config.yaml
arch: "gmlp"
model: "image classifier"
dataset: "retinal OCT scans (Kermany 2017)"
train_examples: 98430
image_size: 32
crop_scale_min: 0.5
horizontal_flip: true
color_jitter: 0.1
targets: ["finding"]
num_classes: 4
norm: "layernorm"
mlp_ratio: 4
drop_path: 0.1
patch_size: [4, 4]
conv_stem: false
layers: 6
width: 256
label_smoothing: 0.1
loss: "binary_cross_entropy"
residual_init: "scaled_by_depth"
optimizer: "adamw"
learning_rate: 0.00086
beta1: 0.9
beta2: 0.999
eps: 1e-08
max_grad_norm: 5.0
max_steps: 36800
batch_size: 128
epochs: 47.9
lr_schedule: "linear"
final_lr_fraction: 0.1
warmup_steps: 1840
weight_decay: 0.2
Rows from block 3 of a small image classifier, named by matrix and row number. Rows with one number belong to one neuron. Each number is 500 + 25 x the weight over its row's rms, rounded and kept within 0 to 999. All counts start at 0. Numbers have three digits each.
After each neuron's rows are labels from the 100 images, of 14976, where the neuron reaches its largest size: "top examples" is what is common among them. Only what is clearly more common there than usual is listed. The data: retinal OCT scans (Kermany 2017). In brackets: how many of the 100.
# u: gMLP up (value half) (model.blocks.3.mixer.u.weight, 512x256), inputs 172-214
# v: gMLP up (gate half) (model.blocks.3.mixer.v.weight, 512x256), inputs 172-214
# out: gMLP down (model.blocks.3.mixer.out.weight, 256x512, transposed), outputs 172-214

u.310:503520541446494492498479496508517486552516481518528506495521469506518509517508434483466492483504474505494458456496470562502518512
v.310:510509521494509474547492493522463498467507519534524501471521513494482497499505487500473487443524541522485510503555475470492512466
out.310:491505511496492458526528521526437455486513536534518514490456536498445508526456519457502504514472449447485487520484503493521482517
top examples: finding: normal (80)

u.216:533532481507519542503452530514524544533519464472513523514517468478510452477524498554475489486536476481508483491503538542526503491
v.216:497498531514469490463498476523499492498554515561477512489492480491520509516458473460452477504522483459462491458495528506516477530
out.216:530474542560492494505457496472526529504476496547501559491493482539484505492485511502450506499504527519556501459516504510510493471
top examples: finding: diabetic macular edema (56)

u.218:476539528512464488504481496523480507501527513513514473484494490472542486516502456504468474467525540461477482455508526525480468504
v.218:501493479467506511546525493534509485517473476470559561479521535477457521544517457473514532506476497507542457534509473506533460500
out.218:494489479556543498532485521463570465462488502526523479512502472519505514499506513510516556503504464526528530470519496529498569490
top examples: finding: diabetic macular edema (72)

u.493:486469487520511496482469487469542512545535534547503487499517485507541492532476429531465490478541491485476475452512552512494491527
v.493:486489524538484510547467521473511503495496480504558494474486486459500488481483491531536543478531485501462497460528506534458525495
out.493:528484444489481498485505465484507498522455443477488499520497494464513519463543528515533505544483465508464507517476512492513484473
top examples: finding: diabetic macular edema (36)

u.345:474476539513485482529470500482545509526510513486517473490523492494533490524461437505469497458560535482487531459528517493507448536
v.345:472492501521475519536488524478534470505494471497563512485496508476507501497468485497514573472532487503483535469522514522478516504
out.345:466519416528489533537469521500559516464503511478529439475470512486485503541501510548501526512502490513500511469499501502503559512
top examples: finding: normal (79)

u.39:504479521490483518509464468499528534536494465522532489477522485468515482511491452531485527457520531486465520528556479493458498527
v.39:498506480500482556520481526533500519513474494482554519480498505502501492527459444528480554461516514510496479484523518502484510452
out.39:496505488505531484498484462509536487502503516523494499493486515465446512499500530521512534499494482489538529524502538490511484524
top examples: finding: normal (78)

u.471:474463506481480488481461454509523513531534496535498447496472512479548460493503501473504497487529497435435528496513554484487483508
v.471:489521495512481497499494508468521494521529519485552461474496523482535504523477448485481502471499500461488491459526545507510449530
out.471:468501453502504563476542489517528486469477477456480485511549464475513535516464527476503531534522476509446499519525509533501506463
top examples: finding: diabetic macular edema (39)

u.309:481507449488473495487526509499489456505488508495485523512545514491532526515515475469533510467492444493500499550525484528518502462
v.309:458482517511517480501489527508484515513561516499497493464501506525528466508503475503506475467511491482492483482496497496530481575
out.309:511526490526465492466519462513541498461496522533511515500474488531459473468496515447452480518554501523494480472479524516483511524
top examples: finding: diabetic macular edema (54)

u.1:497536493467492513491494436532515528493510436499512486494516486501486483496496527510493497486537546497487493481514512474487528493
v.1:482481520505533526480481515512457535499533501520505487501462523479459467506516517494531555493488479476462482559485545456439517487
out.1:515504489506491547486538478494462468494451492490514456492490497448479538499485515488510520521487480523454489506479514499457548489
top examples: finding: normal (84)

u.312:467463479529529479475460502455524482500546525529498515499495488482531500492503478470475477475527503488486526477503556473497482488
v.312:512485536545527492491470515465496480464516459521556501457496511493514469513458499500465533445512502490454482458537497469472526514
out.312:521558491489516489487522469483550485489476511481496510495504498463516468471529504503514492507499495507497505461476539543491502532
top examples: finding: diabetic macular edema (33)

u.100:505489477515544528531472454514508459490494502521533471495530483490529509517512482517530523488498513510514558547534503520502439488
v.100:536489516509534490532466500461506504554467496525586469481478483477502524507529487509509528444485499479518519465517506496503508549
out.100:488536501493513485517475447558514499493503513499510493520486502537495492550558484475477540505520577495468541528525497489516527491
top examples: finding: normal (92)

u.509:518418479524513512511481487504516473509506486522497484511509478535493526494520532517520531511543477516528504543518484520502454490
v.509:493470467521459483504477475477502569495479485492529517492476478521493505500472504568502508518502542510493456472525529464485503483
out.509:505532518477482487503545522494493489508495492426489446486496505445497519499515481502504485499528502503456493493455528484484469539
top examples: finding: choroidal neovascularization (59)

u.65:493467546492451510482455505476531518514510494527500449459489532489484512570523488453502486460495543473504511459502473484491459504
v.65:523522468480458532546487489510555516544478471480515485532501512505493508508523491493484470466517483490510511497517508516546456478
out.65:546479472557530488496471461497500484499499491515490519536515471496483523480523510508506503529482517514511538495532481565509500456
top examples: finding: diabetic macular edema (31)

u.433:497505483539498516495448518468534503498528496543527506484541473539528490513481479528450488491550494510470500472535518509468509476
v.433:466507474537510506551457509513512505484485480488562484486488503470472516550491499525480562470504540495497499475543481486525513482
out.433:502451500502520528497447497459515521549516481518521484540504476518522488485487494566511522506476470482535490495516516510500465455
top examples: finding: diabetic macular edema (51)

u.371:502477504519527497498538503474527469486516467493464508524534489501471500483503517518520467522499462508509486508483489503501505483
v.371:489481486458467503511472502525477525552499503540483484506452501499542450489482527500520471498495505465489502503481486500507479493
out.371:526438511517535502494521536433506467491492468493508478480518494519520553529519506494498489546482470518501513492508487508515487454
top examples: finding: diabetic macular edema (80)

u.79:490523511475503516496487507533495498486459536479511478528490517477491504531506467507498532505511519506525575516480525483458520519
v.79:505518544499492490478450504509472536518496532538471486509497512496508476452498506501496499477491545452505490455527522481495535472
out.79:520519558495487504458460485527475527523517541484471524520474497479460484491545455497479501503484549493519485483467532482471504539
top examples: finding: diabetic macular edema (65)

u.360:495471559500548485501510538503496476494500513495515521491512468512497515530494441481464517495510502518521512499493471491487522517
v.360:524510550486492484508500515468522469507502441490527527466523500485536502484486473495480516428499513482493532507521490521524471484
out.360:494536501498501446507479556479508460522531488498494488456515525490488493482477527522551498476517478467487518486501501552527468488
top examples: finding: normal (78)

u.285:486525517512487536534453509519512512518526486476503473495497517483475463535512474527466536513508520485468525465498533552465527489
v.285:497507504507461552467511502506480491523503523471545516467491527461489521543498441473498493517487503513524487519492512473486480562
out.285:492496501505536467501495451504502471560505513538518501499494523470459527502503480481505522507443534464472563497549481541480503490
top examples: finding: diabetic macular edema (36)

u.67:481512502518491510544467479532517509500507496541535475505514508519496499525511521520487520497504566491499504461528480528489490504
v.67:518529527509479507546509482494491529502470508468546472464499513452528499496532476493480548483486561493482541487511508537479540512
out.67:479518467505517514509528472522523462464486521464507465472513506526499508558544507466482503525532523532497500484490525487529540507
top examples: finding: normal (84)

u.69:473459516505497498467479488468540503521547464533509496472512481516524471488485467499486503507537474451471506500502522487494472531
v.69:469486482513489504540483526481531470480492463503549511478503479501506503518453470515498566483524494482474501483502514493482505506
out.69:506485463510479489554487519512516488468464515520507539498496506499486501506518539507514530498502459506535535519531495550478537472
top examples: finding: diabetic macular edema (52)

u.265:492485516515495534512488470484498529531522494521507471511535504460532479519470481485499510468532528502442505494562482506449522515
v.265:454521479524457508548499540488566479475491480493528465495483520494509499519476494508478518490525461494468493467508529498519530469
out.265:485498551491494475499484523472520503543523520504497502480460509457482497501504474526500511475430487468526501491482469500496482530
top examples: finding: diabetic macular edema (30)

u.59:529505538456494516471486510512498537512482483516494507485469490503475476504464518507509482505474493465510493488465519476524431542
v.59:447477444542506442502515476485527463462489502495476475515478476497511517492492515509486493514521504514482475463478519532516514493
out.59:471530496483485501511517497515526522518502558477505485489506545476503500501559443462528498472477507469494510487526507514475499523
top examples: finding: choroidal neovascularization (98)

u.179:517499498513532527502452488515482522518495475496512517506518493515506458472500506501501491487504539495531497451545482550518509474
v.179:513512518473479475514475499447530527525476496497543515445506508498531504458486472517521483488488494496507519454503507493519484544
out.179:515511550503499493507504510457452491498514516489514448484494514509508491513441476539446477472498514518470474468491505469467513550
top examples: finding: normal (78)

u.474:517490504438521533514508480498510490524472496510532528485499518506480491470493485476562556467482476524541552528500521502511503509
v.474:488464512509515519513496496506500528559477532485528444542476551485463507504528515538505496496488495500514540517524493493480516487
out.474:473467465497473473505472491507491484514549508507464527532513516505497494477471512497514459504520511461461479457537515506513482474
top examples: finding: choroidal neovascularization (79)

u.132:490471496467474506468447481480540528528511490542523526481511474530520474499455452516448508464532507495481507469537548481471532529
v.132:475486487516472524534481524472528488503458481514562498497498511490531516505473495506527563482515470490479496462529491512499524475
out.132:511510495475462567467469474508498539546512456483530463501510492479537495509504459517470509486480520498464473467503513493469502489
top examples: finding: normal (91)

u.58:504482549521471453468495487468486549475507522527469505517472481516513488478496508509433475497482524481445468467510518487495509472
v.58:474536482487535553480517508546453458468499524485534513504532541507481503543476482481493530519493494519516471512506500487508510493
out.58:509519525492498528517536542474476472473493515472506505500546518471491521481481485513545525499517473531512498560474526490468469516
top examples: finding: drusen (37)

u.347:487480514484459494474493486497542487547505498484505461544497504539528459528512500526509538489526489434441535488530514531478488482
v.347:534516508513480518490476553484541529522487450468544506474505480481474503525497498551470495463527500508523485475529511499510513520
out.347:509481508498490532448539501458497493460482477469495498493536504520537508521493530502463474527533487544510459511470507477505471485
top examples: finding: diabetic macular edema (28)

u.499:490476471507513523498453508468540450519534492538494495469515485535513515496490484485487486516539484541530554502503535511484505526
v.499:492507480463471504560513505486524491543492507481548529483516529495496518484510450480535510436517497497521523513524491486526475492
out.499:517511514488508460503543504480481485471479482473494531487531496490506489465510542521516483520517496540521458502456516464490501509
top examples: finding: choroidal neovascularization (65)

u.70:515493516507462492483482491455500545509485505492520490471485490480541477517483444497456504473495514473473498466542497489494501514
v.70:510489523462545527494498444539480475521519486501532528501518520493491487515507471459466573499489544501498528531498489491504511520
out.70:480498549491502459516513540460526494485503523472474544474539509515525487490508501519523490493510507526523526507488485486502485515
top examples: finding: diabetic macular edema (43)

u.52:456474528484468494480462454463568487521497521530501471467501520472495494508491492504515515492530509478481546481513537467492488525
v.52:473463510510496526529463521497520501507513480511559490464528518532505476553476449491494539465527479473479485497545495491509469509
out.52:458476464530513491491511518467544470455498488496492455487514477484519514484487527511514513541518454518474513469503501543489543496
top examples: finding: normal (78)

u.359:516497525528498527533469486525523511490500474534510457504526464503506485485481457522486528483516530517511553503520512526458471526
v.359:510520480537467535485489504453536495483496487506538502488491498485534509556476499518476545489513468476464463471510474530492506494
out.359:503493485482532549517514518508472470521521535486502508493514506490502539465519466447554501495484494514544532517480485565492507528
top examples: finding: normal (81)

u.93:461497521547517512521459540503492527486507520472510513514476525492473455496522500509486558514500495493539517495464549499500480505
v.93:498518492484490509504503521534440504495494539473519485522484500483536517514515483487536534453508490498472502542499485484481497474
out.93:475498513505499496527487532481490485476537491536527505478481527517505468529478513523520535478525464491484478526496510464502490522
top examples: finding: normal (88)

u.133:478495490504521494501519458526494507464508478531510465491503477478522488537490492509454517515535514511426480519514506473468523504
v.133:478481445536460489503465488501485517497523509498539499448490519469495515524461502512500534472524521459478466473541510491519475501
out.133:508474550459534505485512492482479506545519496477487535498504510485510485470525479478575517490475498486502553546482481516506460537
top examples: finding: choroidal neovascularization (77)

u.53:501499481517533546500426500501556479500528446505552502514524485531492490519508480505448546483525458519525527478515523520500537480
v.53:483493496512525532510486518487497460503515482503560510515524511479499508541454455492500572510493494505505513514521481511464493483
out.53:525477478524457481470467437475476520533486517462514451532491499458543502520517466561471492495480548496487493457526500493478476480
top examples: finding: diabetic macular edema (38)

u.405:514479494487495556504480475526528532513493479508515480505493455497488511512477486506507519508510497527493498499492480536475488543
v.405:492511484514455476502482493492510496493498503502537514455530489502502505517466463494455485451534544508502537455567492513507482528
out.405:515518520470490523494517471505515451529498501502524532490495535473508503495552461451528545480489490499477534527470491533484474535
top examples: finding: choroidal neovascularization (74)

u.162:511485542536456502498466489500531532495532464508489486502517467483508464502509476502460493484548532489460479449512503515445501499
v.162:507512500505491526477482454482523513520507507485550483495492500491511516538489468498496497486498518463498478444525538518501456512
out.162:508515517506467490495451483508523531544504539529511480533435512516498473497513468517476530472496504464506508471517500520479506489
top examples: finding: choroidal neovascularization (73)

u.40:465486520474503498508441451490530498516554488552493496496505465500509465484460462447490518475539527474492545482546497514500489519
v.40:523523506441489545490476513473530485501510434507550488450540516524518468507481490515498512481532454514462477488509507505502509525
out.40:469521500481530473490516513518487502500489550490511474474428508483485497490526497470527532508490499477489535520470510507485541552
top examples: finding: diabetic macular edema (28)

u.42:494485485515481522455506468495503513478519484526506465488507495495542502546493500508482499497534492493435464472508523473484512505
v.42:520500508503483480508478505460520486501500462505543476448535489517530498465470488525495468485510511516508507461537481509530494544
out.42:492504511468554511503496523492528505537523484467454509517532487453509511483547479492562502493458483485532545529481509542520482499
top examples: finding: choroidal neovascularization (82)

u.35:497475489507478492507455457493501480485500496537506479515511482511539499526435475496491526477536509516478531493553479505483456501
v.35:469486475520484518557487507485516471476477469517567483469522522500539494510460522515533551481531481513459500504537483508492505482
out.35:458485505473508510505484532476496483504536489504515481499517513525520464548492513566498515507507457486495465503499503476490500491
top examples: finding: choroidal neovascularization (72)

u.496:468483498489478518504466498491518497490542480504509513476533508520516463533475484496513501521557503510429520504499515503456471517
v.496:520497502497486496542490497489507460480488518528551475475531513497520517491491463492504526453537502514490504454517496518493514499
out.496:495473521512504466558495551464556484513503500520509485477480508514490510484506522515499519473481448506516502489491469513515520503
top examples: finding: choroidal neovascularization (59)

u.130:487500544449501493505527525509482489499497491488500509492517520467500496517495489478524516477483471458486496542500482449529479512
v.130:504468563510483484531444539470496542529536504504513534457487510515493449491464481496495481460492491496505502499484490488508477551
out.130:525509516535489458462485486509531510450498514527495496493452481565482457472507553454451485529564506530504504477473508507521516516
top examples: finding: choroidal neovascularization (63)

u.242:505462541474519496494468472498532520536555472541476492509516457516484485490481488488487460475524487459470506448513523515503487548
v.242:473503490518515467516509494475477482511508515476574528441504524456495520520498429477503523491476532477505485487532496513515476521
out.242:480470528516553463490478468506521549492524483487477537537468474544512445483506513498477522537482528518509496519471494485519494525
top examples: finding: diabetic macular edema (47)

u.480:514460508551539496495448479442516472545536505553494527513547472500548495492469489522501504480559529516488502490594477527467490478
v.480:461511504470467533548468519511516520509505507510562475477509520506506469536488463511485544456536505479460503521526541500471494526
out.480:486500476492505452501493467541520509509522504488476574517510522487457471483499488510495490516434527487538486509479525497522460488
top examples: finding: diabetic macular edema (37)

u.62:509503542484460458475459481485523513530494508521495488516492484516550491492482493490496508477530535449472512460515497527449511493
v.62:509508481546501504500490585457527437489516483485513516482500514510507510497493499527523536511484454511535555512519504534492505501
out.62:515498504510507553468512501492472509461484470498509496475500488516519488522471538489479475527528495525503460474456545460484532518
top examples: finding: diabetic macular edema (48)

u.273:511505527504484529510497498482496533536505502507525480486547518489542472532513497516482472462529529497482467430548462462453562497
v.273:496495498480487517514465515510492504537499501511539500477483533486486520499488501490527545462499475481527467474486478472557488539
out.273:522495490524505528447472483491508542486481503513478526516488482497466514480477507508453468528509508536515488492490546470443541497
top examples: finding: normal (95)

u.268:460500498470504491483458461488530484524545469533509505478528464529535481480494486503492498502535492472492517488497536518496497523
v.268:511510471483488517543492531493528489545500482504549477503532508548502491520469459487517492446518473492528500501538465511513460497
out.268:517489500490496511494519500502444496518473533490507500501465538487527538514588496478517503490441515492491519546519472448512495473
top examples: finding: diabetic macular edema (73)

u.169:484475515471494466483451466469539494510491527508506541518500485512545482489464452484514516500549528479488556485522516484488493542
v.169:492508493457454538526501506501500508537498516490548483464511533475520480508503471495520507443526500481480512492519493517478470504
out.169:497504463507489476497513471511544540447474503488503502489461495515490473526551515465479472533541533517498469485480519466510542535
top examples: finding: diabetic macular edema (38)

u.391:485473519489492465483487454464563523529476481500510510496510467471519512508469449525497522482503533490492511487501508482511458537
v.391:498491476478516538493496480477550481494484489490531484534493481511511507541498459516473545503510461532489473486483517516486497454
out.391:478516462514470468493528536501477485440462542484525519480481520475482528541512531493492486500494493495568485493486537451477527494
top examples: finding: normal (85)

u.146:494514513481476473523498532466509453472530505542515482449507491540525506504467499524494482537494452485493506508485475487527465526
v.146:477461514506494500527492508457546543569459523486521455524469501491487520500447472530499499494492535500525554477539493486509501524
out.146:554504492519506520459494470518504471505481515542524483523510473477492505467487481506473534469477482524538484513522481545506458488
top examples: finding: normal (95)

u.489:491512513482443469462473494472484525543502520504482493514463502475553501495487531489499470535484511493482505494477507506505484532
v.489:492515484509515515481472554503535486510509483482496499520477476510528469484510507529486540534515467528508532499463554547463550497
out.489:524503512516462537452460465511515530504520519488477471513488481500509472500487472465457490496556532500468479438514535524454526513
top examples: finding: diabetic macular edema (97)

u.479:505484534475507525473495491501534496528500504530520486531523451520516476512438430521467509510512499515486544504522508514433500524
v.479:496495499513455518515493517463534478493477497503540481501503504487535506502481488506509541494520462501474504479503500524481495457
out.479:515519501496464465483529472494512461519483480474526563491507508495503508480500466475467494508473491487476533469537431549510489498
top examples: finding: diabetic macular edema (40)

u.408:510477506497487522493448475484510480532537486537494502514552489519530477493464495497497509494545488505465510495536483546507444498
v.408:500484500485502538532459491496500516511477436503570469469527495492525494534461474493499542461517516514483514475540479499476516505
out.408:478459521497519500485482503483516529532511488504496522544493517503492465543499496566488517526452508501535493555493513483485465459
top examples: finding: choroidal neovascularization (64)

u.367:473467515528474510495478507479506486501538472523522502472524471479516496529432445501452518485555472512465509484510520513476492534
v.367:463476477528497510562498534463536484500487481511559495531526510524520504512468487505550543481529482500507515503536473516518472480
out.367:503447479537471545511485512449518479508490494520549487469461518482502532539479487500515544496465471506509520495518492528469528498
top examples: finding: choroidal neovascularization (95)

u.508:459474448542501517487495514525484448462563511539483531481511533542491470507503514512510502485530471493479518534512515508474492477
v.508:469450457525479499534482496465516468486465502538530490439481514478478536518466508506552570484489450485500542515521488495522493526
out.508:481514506465486451535495515499527532508522528519484534489475531506452481517531489473523472488489519472548513498485544474484503526
top examples: finding: choroidal neovascularization (80)

u.495:480503507489488505531505510516509517471501461487510503492564468516500475504447485527477493494528535492477494483520496477485495511
v.495:472481518547469484498525523480530493506500501473494528510457503467448526525474495511473530519494494511500480503465536512494482530
out.495:493537485506471504527493537507520475523484524516531458489470531469480527527523470499522553461472472464462528498512488506477543509
top examples: finding: choroidal neovascularization (94)

u.210:435483496482446518447500489498491524508534521523481480503528505527533499534496474512489460474543484476452467473524485466485507491
v.210:502493487507481511484494518532502516522490472532580527467489546551469498543489517484488519468486548502537510499505503471524467492
out.210:508514460539504512513492482528526474468460495543536554501472497500447536493474532483478530516489463511514517530512501508506532485
top examples: finding: diabetic macular edema (41)

u.78:476476462532521506500485471523474514490523523544512467503496525532506486545529498498504506492501536499492482521534497511470453460
v.78:490426466491522504466506457492488486501491507574507481502472511515522497492510534488509531478490483504492510525505509465482531457
out.78:540493509482520526471524475496484474522494472465490485518534484465506533535524477492480478511498512538493498518488513519475476490
top examples: finding: diabetic macular edema (31)

u.386:477500531504483506487460481487526499555529525480526460500504513492543503531498426498477485478517534458498546469536515511507422534
v.386:499494507473488486536493494478503488505498498531538501458533480520540497489477470494472478458538495517518523470526457517510500532
out.386:542542496474492474503538500472474479537499468462512504469535528440502524513496492507518490477497498473486468509511491495535448514
top examples: finding: normal (91)

u.364:486510443486511540477457483528505489488516439544521500507540487504499487516495481517480512511523473484483488529516519501508517480
v.364:468471513508517508527500505466549496531515480499555488476522503508538485512477440499522521450504502480494470465516488514516453516
out.364:505491514496472495484496486494506540492468521483449504527494472493517493479490519547497469534490504509530462524476528461491504478
top examples: finding: choroidal neovascularization (59)

u.77:497512558499470488511502488480516523527506507500505465495490478485558461487503463479496478466524536456476520453503521556456497505
v.77:488479482480505534501522493547488483531511510491536522527530521516485508540505455467484539518493500513507492555513469504489475494
out.77:512489517530549471504487503482495462481497488506504519540513483548515495480493524531498548514495489547492533544510475524513500476
top examples: finding: diabetic macular edema (84)

u.21:472467455496502472472474452477545452497523475528485510509536483499536521519485484513479502534530473495459484488503533519515483460
v.21:516522497473492523553510491505477480500490517495536532446528534460487524492519472453547535463498556485509518494517507510495507509
out.21:489471547486513464477499505510498527481511504454479503514489459525507477507505505516466479536526518519500482512472524466479496529
top examples: finding: diabetic macular edema (50)

u.355:491455502494496490478457477471540459518541458536496517494530435509537478469472479491498521507562480513491545494523510542446518512
v.355:461496492483472515541466481482512512509482472493561491479495506477535497526496464494482516506507494481458518497504506466520500493
out.355:515470508498486473486512462505439527499503537506486470543490538506543472484539513472518471489518536499476474525526493475477461480
top examples: finding: diabetic macular edema (36)

u.379:471487500527536501520521495519480494468562494523475513488554478576521476486465514497521501506551513528437484497510506532471494516
v.379:499495509543496450481534531456539493507489485486502542501477483473479534521473491509470499526493520490518483493491516523507455536
out.379:509517507504482509511484508503508483522507521506530478505477505499486509515523429504490552460472510498473520491512483520473541511
top examples: finding: choroidal neovascularization (65)

u.238:474486535542517514503448439504489545515525509507525468514483514476500468533512470521453509475504533467462497507538511487455473480
v.238:528486498519481515514468509459535466473493468519548507467529499484535498505487445489482545457521475508473505490526500511496493483
out.238:495496508499506464443535512475494451526485509461500489510508532468474544518494505544481489509483460510495453538486523468492471498
top examples: finding: normal (79)

u.182:512500513494493455505486468477535508485467463494471488509508451511504508464486534530491494535539532546496495483488487515472519471
v.182:485495495466474491539501516496570505504488438488494520465541455482481502475493484523527476509541470518477476489488494549484512537
out.182:476542501460493453514490481557508497501529551477475524519497530509499448516535480494504496470511538474482515503502507495530465522
top examples: finding: choroidal neovascularization (99)

u.400:502515542494542492515494482473515484532523491484536514501518517490524446487482471480485504503496518490526516484485520540506461522
v.400:466475508516497492492481516454536512534500493484515465453472509474501521477480479513529483482498492497526527448497529490532474564
out.400:514518520463518528492488436511509549544471486504493499518489511472477486467508471483501497467469512487456498509496513494483512500
top examples: finding: normal (80)

u.160:491483544469482478535470511507520488503542489531500504450533471538566482504488453496493482489556490509468522482495503505515478546
v.160:468508517484501530521481514509491455499519471506547481466553507521521476519457458483499523444541504492474504458538475519480489499
out.160:488498445474491547486527496526455482471525516524480485450513503484507523500499487478518467487465497504520472495474496490490537539
top examples: finding: diabetic macular edema (77)

u.48:449517484482487532505515478525499504492513486477562492468499507476495471500533493501523550508520452488458505516479516491515522534
v.48:481505489517532527520498522545480514473498527510555482520491478512530477535463485522482539478538507494476521505542520512499474524
out.48:513468489523497530529457514508520494467487492529477484558506491537496512506526544515525502475547483491516522511553501503526488434
top examples: finding: diabetic macular edema (41)

u.356:521483471541510508500478488499535444473524477533475501528520471554525483500477501501451503483545482524476540485549482531526529463
v.356:481488522493517494537468522496531497497512474530545533487532507523521466508485476500480533477550496511452510506522498489473485489
out.356:459510508455512501450521511531462513494514491473483540465524512506526482484473498471500475519457503495510458507467533467507482509
top examples: finding: diabetic macular edema (68)

u.340:479476516507498485548457512497489481509498545544523494522478525506478525520499515510536604514479481479507558540500487512482511505
v.340:495532507478501524469500509486503505567495513491483465527507493478500520515487451476492487478475465482496512478473499487506503516
out.340:486457492518502508491487493501518520466507503517465533514510486555474476497536526493499497518508514531534506507495496464505533481
top examples: finding: normal (96)

u.425:509470487516514544491421512508539507535528506538499493492528483525496474507508468518449498479553475495511492445496548483523520495
v.425:497462476460516520514474485503547491512501466551499508479518460556546501474463499504496477419537466524509491451526493488534522517
out.425:543499485509502516477511479507453493499440499487559551475485481507520545510507471457491542504481525506518520515508493509509508508
top examples: finding: diabetic macular edema (68)